config.yaml
horizontal_flip: true
rotation_deg: 5
label_smoothing: 0.05
Rows from block 3, named by matrix and row number. Rows with one number belong to one neuron. Each number is 128 + 24 x the weight over its row's rms, rounded and kept within 0 to 255. All counts start at 0.
# fc1: MLP up (model.blocks.3.mlp.fc1.weight, 1536x384), inputs 192-287
# fc2: MLP down (model.blocks.3.mlp.fc2.weight, 384x1536, transposed), outputs 192-287
fc1.215 [ 90 118 123 100 159 150 143 105 141 164 123 141 100 110 147 146 140 103 139  89 157 191 139  85 151  89 102 126 158 159 143 123 128  89  96  85 132 150 135 125 190 113 175 140 112 111 129 124 123 126 134 137 161 117 156 133 158 111 149 159 140 139 153 136 113 125 166 120 144 115 127 128 163 119 134 188 132 117 149 121 148 117 136  91 133 117 114 147 130 126 144 139 111 163 124 116]
fc1.216 [ 79 130 119 144 122 188 149 133 143 128 142 115 112 139  71 174 137 111 144  84 132 109 121 107 156 139 125 122 157 148 145 126 110 163 117 129 127 114  62 111 139 125 126 164 147  87 145 112 144 168 142 105  93 175  56 146 100 114 118 174 125 124 128 120 111 143 152 119 120  92 122 130 131 132 114 129 143 185 130 119  80 155 146 137 148 155 130 134  76 182 113 105 128 130  92 148]
fc1.218 [ 87 166 142 117 101 104 141  86  77 155 144  91  99 134 106 156 137 139 137 131 163 152 129  97 140 168  95 148 142 132 132 124 113 103 128  94 139 164 115 115 117 108 139  63 132 103  87 112 102 129  93 103 141 125 110 163 169 170 153 143 123 127 138 116 149 158 142 105 148 137 131 118 150  94 147 143 142 124 115 119 102 127 112 129  83  98 138  99 135 136 135 114  77 137 130 151]
fc1.222 [116 113  75 147 144 136 168  58 118 121 106 145 132 141 138 166  81 133 139 142 112 111 102 156  89 111 132 120 151 127 120 120 107 121 141 110 133  91 121 230  95 121 117  75 130 166 127 129 136  92  97 120 134 138 159 124 144 152 104 120 127 119 134 104 149 120 122 141 147 129  69 105 102 115  85 156 113 157 130 134 158 118 184 117 146 118 150 118  96 205 128  99 116 146 104 137]
fc1.223 [138 129 112 185 155 174 166 111 145 135 179 174 150 111 176 116 129  81 154 147 110 142 136 154 131 102 110 137 106 115 120 158 111 134 114 107 123 109 115  88 134 107 100 125 150 131 119 125 145  87 135 148 153 158 109 129  85 141 118 159 128 119 133 115 111 124 124 168 105 157 167 157 162 126 125 152 145 114 118 118 155 126 116  88 129 147 145 110 118 129 156 135 131 142  89  90]
fc1.226 [131 124 126  66 156 137 163 176 142 120 118 171 123 117 166 142 148 121 110 133 158 143 183 103 136 121 124 173 144 117 166 107 152 157 144 125 118 143 146 126 130 123 147  97 115 111 116 128 141 121  96 151 168  73 149 136 121 131 155 142  97 105 126 168 127 127 149 112 141 166 182 123 109 131 131 165 141 130  88 148 116 175  80 104  90 127 124  99 118 116  84 128  92 154  68 155]
fc1.228 [116 133 147 164 113 118 129 157 166 155 129 114 150 106 107  83 152 131  95 116 104 176 100 130 123 141 111 148  78 110 130  96 128 145 133 166 148 123 176  62  94 159 168 131 110 132 166 125 133 108 127 117 154 113 156 117 100 132 128 113 128 104 126 151 120 160 182 124 103 117 160 136 145 133 115 133 143  91 106 119 137 152 123 130 103 131  80 100 124 100 116 140 157 157 132 137]
fc1.229 [109 123 160 166 123 140 173 119 111 149 142 121 125 129 144 101 136  97 106 142 119  90  87  93 134 103 125 154 109 131 123 154  81 127  95 145 112 123 154 171 130 119 123 130 122 115 119 135 107 145 145 153 179 151 123 130 142  98 124 146 125 114 109 104 102 120 107 115 117 112 140 129 126 110 112 161 126 114 128 143 104 118  70 131 133 122 118 136 138 146 111 147 144  98 139 146]
fc1.231 [131 184  82 169 140 209 142  92 133 163 165 127 110 129 136 133 139 138 129 104 130 105 150 128 124 123 129 147  83  99 126 105 114 146 116 173 101  83  86 164 140 157 120 128 151 135 109 159 131 137 125 134 136 126 119 146 133 114 110 101 133 144 102  74 140 119 195 158 120 111 158 136 141 139 140 150  91 116 167 109 157 158 143 121 154 158 105 147 123 141 133 171  92 132 118 119]
fc1.235 [113 134 127 122 178 144 120 128 162 132 116 125 129 101 127 137 119 183 114 127 131 134 107 114 132  76 154 153 145 144 181 110 160 130 151 163 148 112 128 115 120  71 155 129 103 166 133  82 162 118 152 139 140 127 128 145 152 112 132 118 130 152  98 113 144 167  97 143 145 126 111 117 133 111 136 120 128 130 135 124 136  87 133 164 148 116  98 102 121 119 111 121 137 107 142  97]
fc1.236 [120 121 147 108  86 145 132 126 111 131 124 112 131 114 113 143 140 146 133 159 110 113 160 112 132 164  97  76 163 156 119 117  94 152 156 112 179 130 155 144 147 104 136 129 116 137 133  90  88 143 133 138 166 133 146 143 132 143 158 141 145 114 107 150 120 157 125 137 172 169 147  80 156 137 142 136 189  95  95 126 110 141 122 102 145 129 105  96 110 152  68 133  88 106 125 126]
fc1.237 [153 116 128 152  91 127 130 140  95 134 121  89 128 131 131 144 139 117 134 109 129 151 136 187 115 197 147 123 125 120 127 131 160 153 128 109 130 120  66  97 118 132 128  88 189 118  96 139 132 118 158 126 121 165 172 137 139 107 114 163 108 142 114 131  57 113 136  93 125 157  96 133 107  98 129 113 171 187 125 126 142 128 115  96 133 117 123 150 151 129 155 123 108 152 131 120]
fc1.238 [117 114 102  50 151 155 181 120 154 165 147 138 172 119 126 168 149 151 107 168 136 149 153 124 150 141 151 153 160 101 117 116 120 148 133 117 114 154 163 161 150  95 150 122  96  94 115 132 130 140 104 150 127 101 141 142 117  76 154 116 131 117 114 165 116 136 126  93 136 157 147 128 135 139 145 147 122 110 101 146  84 168 105  85  84 127 129 139  79 139  77 126 138 125 100 132]
fc1.242 [164  86  84 199 130 165 134 105 108 147 129 159 127 133 117 145 113 124 139 107 124 151 106 131  63 113 106 133 112 182 161 133 142 103  97 130 149 112 118 174  72 149  96  76 134 121 143 116 110 122 113  81 147 158 144 156 129 152 125 140 127  88 108 141 153 163 149 152 151 101  77 135 134 131 117 127 124 113 138 123 124  99 165 105  92 112 137 136 134 148 137 130 162 141 122 137]
fc1.244 [106 115 137  81 115 125 114 133 150 145 122 168 132 130 143 119 128 108 156 144 152 124 138 122  88 163 142 132 178 135 170 157 130 133 133 135 136 104 137 110 126  97 131 118 123 137 113 137 105 171 143 109 154 123 146 112 144 115 163 121 163 140 109  90 165 122 120 150 163 149  89 139 103  88 166 142 136 130 145 139 169 128 148 133 102  91 126  93 147 126 146 112 120 148 141  90]
fc1.246 [130 106 160 151 100 121 122 136 143 142 123 153  94 135 123 177 148 118 123 111 106 136 163 128 122 120 195 145 117 119 167 152 109 135 125 179  85 111 182  53 134  88 168 160 150 124 151  92 163 121 177 147 143 134 166 118 125 145 139 132 190 135 141 134 140 159 138 114 148 131 143 104 119 113 149 145 128 126 148 124 170 130  96 189 136 108 118 133 103 150 123 108 141 136 145 158]
fc1.248 [121 135 142 111 194  97 130 152  89 130 105 121 126 123 178 155 105  80 118 110  97 122 128 115 132 115 116  96  63 121 148 126 137  95 152 101 136 119 158 132 170 178 131 135 129 167 120 119 116 180 136 157  76 107  73 152 119 158 138 123 149  80 123  78 118 143 117 174 120  92 146 126 159 135 157  82 103 112 137 130 129  84 152 123 138 145 109 104  77 116 102 125 106 147 115 131]
fc1.249 [140  88 137 116 117 127 122 131 137 152 102  95  99 150 123 122 136 103 139 132 104 123 123 135 107 136  96 155 107 106 124 121 111 125  98 124 132  90 102 109 139 129  95 116 168 155 131 100 114 123 118 159 104 129 158 144 128  36 139 150 115 155 116 142 101 136 163 128 157 132  97 166 147 111 115 101 114 151 187 136  93 111 133  75 108 162 120 122  91 154 168 109 160 135 115 113]
fc1.250 [152  92 148  79 144 167 134 140 144 118  95 160 127 121 134 159 134 155 136 155 166 126 151  82 139 117 139 103 139  92 121 106 141  94 162 136 106 145 126 127 126 150 166 110 165 106 136  94 160 147  71 150  82 132 142 106 109 120 101 143  96 115 103 150 123 116 133 107 132 134 107 148 130  93 115 118 127 147 122 120 117 105 112 129 130 148 142 148 111 100  81 128 122  89 129 142]
fc1.253 [110 142  94  96 155 116 127 137 144 136 109 160 144 114 120 126 122 146 175 158 160 128 134 135 101  97 117 119  79  95 160  96 141 136 148 133 127 142 130 142 100 165 112 116 113 114 124 122 132 139 101 109 106 133 142 132 139  58 150  94 129 131 108 157 154 161 153  94 107 144 165 128 113 111 105 118 118 149 121 126 144 132 161 150 122 125 163 143 148 131 144 113 128 158 130  97]
fc1.256 [102 112 138  98 153 149 103 154 132 136  92 137 188 105 146 136 189 110  92 125 135 135 108 140 133 146 156 119 141 117 170 101 122 119 100 125  96 143 117 130 165 197 105 105 123 132 163 111 130 113 153 144  93 108 129 100 145 163 137 147 141 138 138 175 115 118 161  64  92 153 117 136 113 118 126 119 170 102  94 115 133 184 103  98 118 178 143 113 122 142 137 138 142 139 111 142]
fc1.258 [ 88 119 123 125 127 133 123  99 106 152 136 109 121 112 116  96 144 158 111 133 159  96 112 124 154 145  94 145 103 138 138 133  75 127 132 115  94  74 136 108 139 124 100 174 129 162 120 117 140 129 139 196 156 116 114 161 195 106 126 168  89 140  89  75 114 115 147 120 164  84 148 127 146 150  96 137 114  97 103 145 142 134 125 145 108  96 123 137 128 107 133  95 140 114 150 128]
fc1.259 [108 153 139 142  81 122 112 132 118 132 136 106 177 126 131 134 105 123 146 126 134 164 140 128 134 154 130 102 115 157 151 104 146 127 129 117 106 104 146 137 146 161 176 114 146 127 114 112  77 112 152 123 144 126 137 139 130 143 134 124 121  95 145 181  99 146 141  92 135 160 153 125 150 127 123 165 160 156 131 106 129 136 122 135 120 136 153 123 144 130  98 128 103 114 132 156]
fc1.262 [129 122 114 193 138 100 134 115 144 146 131 119 121  85 118  99 102 142 128 135 114 120 156 149 141 137 116 112  99 167 107 155 133 138 123 124  80 104 135 113  87 153 122 133 123 126 109  75 112 111  82 147 151 123 137 107 130 167 119 144 115 126  95  92 142 151 107 128 150 158  77 122 134 116 140 151 155 132 137 171 146 133 137 148 202 133 128 134  84 124 140 146 111 124 179 137]
fc1.263 [110 103  85 115 133 161 163  92 117 131 124 138 102 151 123 161  58 120 104 131 110  86 153 165  87 133 130 154 138 142 148 121 127  84 123 100 159 106 137 237  69 167  75  79 140 143 129 134 125 104 128 138 112 151 153 130 139 126 100 117 145 109  97 145 146 127 142 120 110 149  57 130 106 131 101 158 115 145 133  96 148 119 161 129 120 137 133 146 112 177 124  96 146 127 116 139]
fc1.267 [136 162 143 132 146 142 129 148 144 121 129 130 122 144 149 107 139 161 132 125 144  79 164 109 104 172 111 147 178 147 100 121 143 139  31 130 131 129 118  94 146 119 132 138 150 103  98 146 120  83 135 157 138 167 162 153 116  98 132 115 151 109 139 139 114 163 120 144 135 147 141 118  96 128 161 109 134 183 138 148 143 147 104 117 111 143 125 117 121 139  95 112  90 101 103 138]
fc1.271 [106 101 108 163 111 136 115 148 121 126 139 108  78 134 137 123 136 139 153 121 142 111 134 122 162 145 134 168 116 116 105 124 111  88 109  97 142 117 126  99 148  98 169 160 158 124 140 123 142 144 137 179  85 155 101 111 129 109 146 156 138 162 147 101  99 142 107 158 129 162 108  93 144 135 149 178 102 121 121 133 147 142 117 126  85 132 125 139 106 136 143 121 102 121 123 144]
fc1.272 [105 107 168 157 107  80  95 139  93 150 143 160 143 103 136 133 140 105 126 129 132 147 124 156 128 126 110  86 162 149 151 116 133 120 118 144 122 135 168 163 107  82 126  88 153 119  77 127 158 117 129 148 140 114 149 112 122 120 106 147  83 143  90 118 108 128 168  89 124 137 161 122 117 140 119 121 128 148 105 161 125 137 123 123 152 157 120 127 140 134 117 153 111  89  94 134]
fc1.273 [163 142 175 167 147 117 148 137 101  93 118 148 116 126 156  87 114 156 134  78 143 160 101 170 123 131 118 134  96  91 150 152 173 158 165 137 134 131 113 116 179  85 144 112 130 127 139 162 127  90 146 119 148 127 102 102  83 157 110 117 117 143  97  86 129  96 154 136 135 148 131 128 115 157 116 124  59 113 123 115 107 110 165 133 141 114 140 148 120 131 110 112  94 138 177 111]
fc1.277 [123 146  86 167 126 153 152 111 147 161 159 124 117 124 109  94 109 135 131 132 130 180 136 104  96 156 107 110  94  96 113 132 124 116 119  86  66 146 119 170 108  88 130 150  96  90 160 115 135 132 171 106 137  94 102 148 130 141 118 115 141 162  74 117 122 124 180 136 155 150  46 101 105 130 110 112 142 102 126 141 133 154 130 123 161 190 119 124 133 140 135 128 147 123 107 129]
fc1.278 [105 127  95  95 138 111  96  93 150 152 121 137 118  90 154 113 148 109 119 113 155 176 100 110 136 177 170  97  96 140 127 100  92  93 120 125  93  67  69 118 155 113 135 165 156 121 111 122 100 115 119 133 158 166 160 119 162 133 133 156  82 150 133 114 125  97 117 154 137 120 142 131 129 144 118 122  76 180 124 138 146 196 189 164 162 107 141 116 110 142 147 107 139 153 135 126]
fc1.279 [116 151 117 173 110 154 114 144 108 133 169 168 126 121  90 138 124 161 120 159 124 118 145 126 170 139 181 144 125 168 137 131 175 149 100 133 131 105 148 137 133  72  82 133 160 157 126 133 149  83 110  79  97 102 147 114 110 111 121 118 138 159  89  99 119 100 137 124 131 129 138  99 171 163 105 171  85  94 102 152 157 176  95 134 109 161 144 107 112 157 142 118 127 113 125 135]
fc1.280 [158 169 102 123  83 146 117 152 113 142 128 101 134 128 155 136 129 141 161 139 134 152 107 120 142  89 135 103 138 157  91 108 115 131 101 116 123 102 113 112 134 163 146 121 142 116  81 187 160  99 128 147 124 166 106 178 144 114 121 147 111 123 134 133 119 170 102 153 175  76 122 147 103 128  92  88 116 165 128 111 151 116 156 162 145 112 109 140 138 161 143  94 150 128 113 122]
fc1.284 [127 143 138 142 121  96 124 137 120  92  94 166 153 126 107 131 127  97  91 138 124 133 172 124 169 136 123 125 134 126 111 119 123 158 191 123 135 144 114 154 134 105  61 143  81 134 149 150  97 150 166 143 143  93 155 112 138 120 135 109 108 143 139 167 134 110 113 139 142  92 167 112 150 124 125 133 112 118 142 130 160 136 104  97 169 130 127  84 114 124 122  88 116  93 128 145]
fc1.286 [136  83 106 147  98 112  96 118  75 155 172 107 131 132 176 125 125 153 150 141 145 160 155 174 107  99 142  41 109 162 172 133 175  91 140 139 120 112 141 120 162 124 133 103 157 109 137 110 137  60  88 133  72 166 134 136 147  47 103 136 176 102 140 146 117  95 118 110 131 129  89 128 142 127 147 136 102 118  97 123 121 120 122 118 143 118 123 128 111 132 149  94 108 152 129 113]
fc1.287 [175 146 122  95 131  98 160 151 149 146 166 142 112 100 160 142 133  65 119 117 137 107 135 153 151  97  90  94  87 130 121 115  80 122 125 106 169 124 148 117 106 117 127 155 142 116 114 103 134 114 142 142 137 154  98 137 155 110 107 136 124 101 141 130 145 132 146 142 141 121 148 119 121 109 127 102  99 128 104 130 164 121 126  93 143 142 118 137 129 138 124 119 124  94 115 161]
fc2.215 [130 126 124 115  85 121 154 121 137 127 108 134 140 130 128  97  98 166 134 122 131  95 152 128 106  74 127 108  97  94 152 123 133 119 175 116 132 178 102 132 104 112 133 166 106 145 141 137 113 152 119  76 157  96 130 117 142  95  85 159 151 105  96 143 118 110 152 151 150 116 166 127 162 160 137 137  73 128 140 110  82 136 167 135 154 121  69 168  88  87 117 112  74 155 142 150]
fc2.216 [126 138  90  89 117  98  94 114 117 147 114 179 129 105 175 138 139 141  91 121 149 133 144 142 120 128 150 142 101  96 118 125 118 113 161 105 144 132 163  99 137 120 105 115 125 144 129  89 100 114 119 135 131 136 160 159 119  87  90 127 154 147 106 118 138 150 139 169 132 118 148 109  70 114 121 107  41  83 129 115 157 117 159 111 135 111 159 104 174 123 129 165 141 161 108 143]
fc2.218 [162 100 111 129 148 119 126 170 109  81 128 187 144  94 125 101 125 112 132 146 134 153  86 172 120 141 116 111 133 149 147 123 169 171 138 145  90 133  88 153 112 135 122 155 116 134 180 163 148 101 148 139  90 111 125 107 120 117 137  86 100 186 141 136  61 128 159 151  93 110 187 127 124 140 104 139 130 116  98 136 110 146 160 124 126 154 116 143 142  77 102 155 132 130 100 143]
fc2.222 [ 87 113 162 132 146 149 127 130 159 156 165 106 105 128 160 104 132 129 129 154 138 142 140 163 166 164 125 144 150 135 158 132 118  96 114 117 118 135 132 104 161 131 123 146 168  83 126  96 140 181 104 131 138 108 119 104  94  81 129 103  58 101 151 138 118 133 119 143 126 106 177 138 188 133 176 123 122 118 150 141 134  98 121 105 129 135 124 150 148 106 139 142 128 127 121 100]
fc2.223 [134 117  96 165 129 101 157 100 121  80  98 120 123 149 142 113 140  98  99 134 152 135 109 154 128 119  99 148 113 106 144 123 168 136 144 106 147 137 135 138 129 117 120 140 179 126 185 136 134 154 136  94  98 136 143 149 145 131 104 123 145 123 149 135 118 154 136 127 106 136 115 147 109 164 119 124  96 116  84 145 133 155 110 120 145 132 134 101 142 111 127 110 129 140 129 128]
fc2.226 [105 173 120 158 134  89 112 101  84 102 132  72 171  99  81 136 109 123 123 110 128 129  95 140 132 133  83  89 131  90  74 133 143 163 132 133 135 111 147 143 114 114 132 129 140 135 130 153  93 115 139 133  95 126 162 144 123 130 117 117 123 109 154 100 132 135 130 114 139 118  92 156 152 106 145 114 179 111 169 115 115 114 138 141 136 135 131 141 124 123 138 127 126 127 118 120]
fc2.228 [137 162 159 124 145 144 124 130 123 150  80 102 159 113 111 137  89 118 126 158 176  87 125 115 126 151 141 152 137 139  93 118 161  90 124 166 160 118  61  97 150 103 125 187 154 135 106 166 135 122  93  88 126 138 155 128 113 111 135 131 153 142 108 106 144 167 102 150 123 137 110 131  77 115 157  68 117 188 112 159 113 126 126 135  89  92 115  89 108 122 128 119 116 128 149 108]
fc2.229 [103 159 116 134 141 130 108 116 113 141 120 127 138 108  85 123 119 108 122  93  99 159 121 151  97 123 163 123 144  92 106 104 135 146 127 118 115 122  71 102  97 102 127 134 100 134 142 146 142 124 167 111 122 143 166 133 129 119 120 120 149 130 186 126 124  57 110 143 122 142  85 146 129 124 117  83 132 148 109 111 133 117 134 141 111 158 109 114 143 153 138 141 144 125 178 131]
fc2.231 [158 113 124  90 128  92  77 155 134 162 122 165 148 148 143 140 112 131 169 135 129 130 154 172 130 175 166 116 165 121 131 144 137 137 123 109 136 150 130  96 143 115 114 162 150 121 130 157 124 180 117 111 117 108 145 106  77 112 146 149 125 115 106 121  74 175 128 110  94  84 138  94 152 132 102  92  99 118 118  93 113 125 127 127 169 122 121 122 122 115 143  98  92 163 100  99]
fc2.235 [107  96 131 112 191 138 145 118 187 145 135 136 132 141 113 122 105  85 139 134 132 123 145 129 153 137 100 116 112 103 151 126 155 145 161  87 129 156 149  97 133  88 121 130 141 123 132 120 154 128 150 146 100 130 148 105 137  80 171 165 128 128 156 113  82  99 129 142 138 103 137 155 151 143 124 152 132 125 136 137  82 147 102 113 131 158 140 127 148 120 125 119 129 131 168  98]
fc2.236 [132 152 113  87 127 128 133 122 118 136 129 106 145 114 144 179 136 104 115 117 123 176 107 154 124 125 144 172 102 173 129 153 155 123 150 156 103 153 142 123 135 131 124 126 139 129 152 137 137 123 127 109 133 122 104 151 148 141 168 135 163 132 161 120 143 121 108  96 100 103 125 180 146 181 144 133 112 170 154 131 121  84 132 157 133 165 136 156 110 148 154 154 136 145 166 150]
fc2.237 [108  93 137 117 125 102 135  73 152 105 110 139  92 116 125 159 144 130 150 121 126 179 122 180 132  78 115 109 123 140 133 129 141 151 133 142 102 141 143 137 136 186 162 140  80 116 162 128 111 121 146 139 154 102 125 122 156 133 147 111 151 131 120 124 148 142 140 123 115  82 164 132 164 143 109 139 165  77 128 139  84 172 102 132 129 160 142 146 161  95 166 156 147 147  95 150]
fc2.238 [177 134 136 161 131  98 107 131 109  97 106 138 137 132  88 100 133 157 161  91 155 111 110 112 104  86 100 126 127 143 131 146 146 127 116 135 137 122 150 148  88 155 148 133 139 107 112 159 135 149 125 129 150 120 173 103 129 194 124 145 101 136 157 102 122 114 145 166 153 114  78 104 111 117 113 117 165 142 143 156 164 131 107 130 146 140  66 144 132  99 146 119 138 117 171 119]
fc2.242 [ 86 109 202  85 126 151 131  82 148 108 138 118  99 128 137 119 110 136 116 157 145 105 153 158 163 106 130 126 154 104 102 124 130 124 138 143 111 150 156 126 170  89 118 128 175 142 110  90 110 187 125 144 122 115 115 136  86 107 128 147 115 163 149 119 128 122  93 136 119 158 173 124 158 125 152  70 119 158 148 113 141 147 134  85 101 140 125 153 131 133 124 127  86 153 152 141]
fc2.244 [138 158 136 118 155 152 160 146 117 117 114 112 128 135 147 138 143  96 150 151 162 107 140 146 123 152 104 100 144 133 124 139 168 156 113 138 144 153  84 138 165  97 108 138 184 146 140 162 106 127 124 130 156 153 136 109 141 136 140 125 149  98  77 125 137 141  80 148 143  97 124 113 130  99  76 156 140 146 157 112  98 173 124 115 152 161 130 156 171 113 137 169 137 134  84 142]
fc2.246 [168  95 143 138 184 123 154 119 138 117 130 120 125  76 147 118 115 133 152 133 155 111 115 102 147  85 167  53 147 119 108 151 131 115 138 127 129 156 117 114 117 125 151 127 194 115 138 168 125 113  81 152 146 150 138 129 138 138 122 115 134 129 178 105 104 141 125 127 133 106 162 143 116 133 146  91 143 136 113 134 128 120 135 115  83 132 122 104  98 180 101 143 172 108  89 123]
fc2.248 [143 129 147 144  99  90  62 169 118  93 126 135 127 134  63 134 135 122 121 121 162 127 148  79 157 124 134 122 180 141 144 134 111 129 145  99 150 131 117 110 139 101 133  75 123 168 104  82 142 133 114  91 156 145 152 102 167 162 118 142 141 130 151 132 124  98 119 142 176 148 129 156 140 138 105 144 144 131 158 105 126 198 126 130 115 135 127  87 147 137 113 130 133 119 114 179]
fc2.249 [133 126 151 123 143  96 126 100 153 157 187  98 139 121 125 136 145 157 194 173 108  92 111 160 179 159 136 115 118 138 121 147 127 197 179 121 118 123 115  93 120 134 112 144 148 138 136  46 105 144  87 126 171 114 119  97 134 138 172  78 126 145 189 121 139 139 122 142 147 155 185 146 158 118 139 107 121 117 127 132 145 121 132 120 144 148 165 160 138 146 151 112  93 109 121 140]
fc2.250 [110 185 111 182 136  90 100 145 135 132 119 129 174  93 146 127 138 132 121 136 116 136 142 148  99 136  86 136 148 107 152 122 152 121 113 142 174  74 110 122 102 140 113 140 132 154 129 123 115 132 140 109 165 153 149 101 115 112 137 128 157 167 172 145 167 112 106 135 114 104 132 146  99 120 156 161 131 105 127  98 145 145 129 124 104 120  74  89 165 132 155 125 113 138 150 148]
fc2.253 [143 169 162 138 162 127 162 117 151 118 107 152 132 139 102 112 122 143 148 111 134 112 128 141 146 136 120 139 171 158 109 130 125 136  93 132 178  84 109 120 140 125  63  76 144 141 149 108 162 161 167 143 114 119 112 113 119 134 124 143  98 152 129 113 154  98 113 127 135 135 104 114 118 106 127 145 145 122 147 146  96 139 111 119 150 178  96 148 127  93 125 139 112 112 131 115]
fc2.256 [175  98 129 141 100 103 147 124 128 155 167 128 100  96 110 159 121 134 125 146 110 151  85 138 123  96 136 114 119 130 133 135 149 127 131 114 160 107 166 147 100  79 158 103 112 153 138 122 108 150 119 147  96 111 146 124  45  89 127 110 110 130 133 128  99 168 121 123 170 142 146 104 167 134  92 155 156  99 134 115  85 119 147 120 170 129 126 103 141  84  95 157 107 111 152 124]
fc2.258 [170 138 178 144 106  83 111 177 110 129 151 126 111 118  94 151 104 113 102 116 104 124 140 112 153 141 177  95 104 142 113 118 126 141 127 122 136 179 142 104 146 171 140  98  84 146 132 148 134 115 153 113 115 165 138  93 158 140 148 100 135 154 167 122  99  84 166 121  85 121 178  89 118 130 121 164 140 148 178 129 163 113 107 122  94 128 153 129 134 162 141  97 118 102 108 120]
fc2.259 [136 134  94 132 118 131 133 102 130 123 130 106 118 119 117 173 165 131 107 153  98 134 137 151 117  94 158 132 142 113 102  96 133 145 164 143 167 131 117  96 147 138 154 102 134 153 158 111 104 137 123 120 112  87 132 143 118 120  97 161 115 135 143  99 149 128 154  94 180 127 125 113 138 135 136 133 123 138 105  92  78 128 139 109 122 160  87 138 110 159 170 133 131 169 105 137]
fc2.262 [ 95 108 180 153 180 147 107 126 112 115  94 139 127 128 133 124  95 109 144 142 111 163 108 168 119 107 115  95 144  85 152 129 146 137 133 168  96 148  91 107 119 138 133 110 146 157 122 158 146 155 135  96 125 122 143 120 122  91 109 153 161 127  96 168 151 114  87 139  86 116 151 148 164 154 144 144 108 146 139 124 153 123 178 151  89 163 115 159 112  86 131 109 142 166 150 134]
fc2.263 [105 130 174 144 161 136 129 116 137 118 147 118 126 129 173 112 173 141 132 159 119 166 153 158 166 147 135 115 141 106 137 108 122 111 125 129 120 121 112 121 180 140 120 138 179 121 135  97 131 180 142 154 147 117 111 117 128 107 120 104  90 110 190 141 108 134 103 153 137 131 203 131 191 136 161  83 132 133 142 143 119 147 118 102 134 145 153 167 133 124 150 148 110 131 107 124]
fc2.267 [143 117 120 154 100 103 181 133 115 125 150 126 135 110 131 157 142 128 117 134 151 171 123 142  97  82 144 146  90 115 142 129 141 142 170 126 149 106 139 142 139 148  96 104 136 141 161  71 104 131 132 125 101 140 125  98 140  87 125 151 137 150  66 149 162  84 112 108 116 117 108 144 160 137 108 108 127  81 146 125 139 111 131 134 128 106 144 135 137 102 127 130 156 127 100 174]
fc2.271 [124 156 158 111 132  83 143 140 112 124 136 121 123 133  90 113 135 109 133 112 128 128 162 145 101 145 142 142 157 102 132 120  93 157 117 167 128 148 132 143 118 212 113  80 116 136 115 120 109 108 122 124 164 133 123  81 164 135 140 140  97 152 116 112 143  89 122 152 155 141 133 116 134 147 126 145 106 148  98 163  94 156 116 119 135 131 118 154  74  98 128 152 126 134 133 111]
fc2.272 [139 110 107 149 103 184 142 129 150 101 129 124 143 113 128 135 145 139 123 146 118 111 117  56 123 162 160 158  97 154 107  87  98 131 133 138 117 119  85 124 122 120 147 152 148 155 138 133 103  72  86 122 153 113 113 125 132  93 120 121 158  86 147 132  81 158  93 129 149 151 127  96 134 106 104 153 126 120 117 134 113 119 143 137  67 122 145 140 117 149  81 146 138 112 109 127]
fc2.273 [117 124  81 113 155 137 146 115 147 146 101 167 106 133 159 112 114 152 120  93 124 161 122  96 136 128 151 140 117 108 109 143 144  95 124 128 107 121  84 134 137 121 161 131 156 107 122 174 148  98 131 116  95 136 134 153 123  96 144 153 156 119 126 137 127 137 136 164 113 174 164 123 131 144 138 132 118 100 105 105 149 136 150 103 113 113 124 108 119 124 140 101  90 105 153 129]
fc2.277 [128 153 134 163 165 129 111 114 105  81 136 132  98 110 101 111 171 153 112 115 118 152 129 132 136 144 105  81 107  97  91 142 148  96 100 167 154  83 156 144 140 108 164 136 155 140 100 103 152 164 119 172 138 166 141 166  95 143 101 113 131  95 102 132 135 105 124 139 108 111 106 144 123 131  76 148 150 125 191 124  96 156 123 105 138 148  80 152 137 141 110 160 105 141 129 134]
fc2.278 [134 138 144 111  70 104 123  85 144 153 127 121 162 153  69 151 164 126 150 106 131  66 156 118  83 149 157 174  85 144 156 119 120 146 137 174 132 113 125 103 127 157 154 164 118 138 130  63 106 122 147 124 150 148 168 116 122 113 125 156 102 114 161 148 151 142 136  91 160 146 152 135 103  93 135 108 128 108 125 138 123 134 155  36 158 116 119 128 112 153 151 133  86  97 148 144]
fc2.279 [124 136 155 112 138 113 134 129 119 149 129 149 150 131 136 114  98 139  96 146 161 118 139 166 131 118 102  90 125 145  66 114 124 138 149  95 131 137 130 128 104 157 152  92 107 103 129  90 143 147 130 185 146 134  91 101 109 136 120 153 129 110 157 158 149 122 131 144 158 128 132 106 114 133 140 123 150 173 139 103 139 102 169  89 137 106 135 127 127 138 112 122 132 109  83 135]
fc2.280 [139 141  79 132 127 124 122  93 151 101 116  94 102 125 106 128 133 163 146 151 109  96 184 137 106 180 110 120 140 163 107 147 154 113 122 163 170  93  93  93 111 153 108 110 108 156 151 115 134  83 117  95 135 125 139 124 128 112 132 118 124 164 135 114 181 156 169 132 108 155 139 126 124 125 164 148 186  93 120 155 115 168 102 113 115 139 162 117 127 152 141 126 125 145 139 122]
fc2.284 [130 104 136 113 141 152 127  98 120 131 110  94 158 147 123 118 101 134 131 132 142  96  85  75 138 121 108 118 137 166 151 163 121 113 129 136 150 124 113 133 141 149 147 133 154  70 123 113 170 158 137 127 106 113 122 149  99 124 108 119 106 136 107 126 132 150 159 126 107  71 122 106 136 121 133 136 142 119 126 144  94 140 104 147 132 127 133 153  64 140 122 130 138 180 136 142]
fc2.286 [192 160 153 121 159 119 144 109 164 100 142 176 166  95 134 154 119 150  70 120 152  89 110 120 130  98 163 118  94 125 135 122 135 131 122 130 129 139 158 164 128 129 128 160  78 114 108 123 167 121 164 128 159  87 123 148 119 199 149 102 161 141 119  99 175 165 146  84 102 142 171 100 157 136 112  98 127 106 112 106 114 125 138 126  96 134 125 146  97  87 151 135 155 111 101 138]
fc2.287 [155 136 151 112 106 136 161 112 137  76 109 104 115 126 104 121 153 147 159 115 119 152 131 136 152 113 132 125 126 150 130 124  98 160 113 126 139 127 104 120 139 143 106 153 145 113 141 127 146 140  91 160 138 107 141  90 154 155  96 123 170 151 154 156 133 128  78 129 158 118 168 119 147 123 148 206 180 118 108 119 153 111  84 140 125 146  91 158 152 115  91  90 124 131 127 142]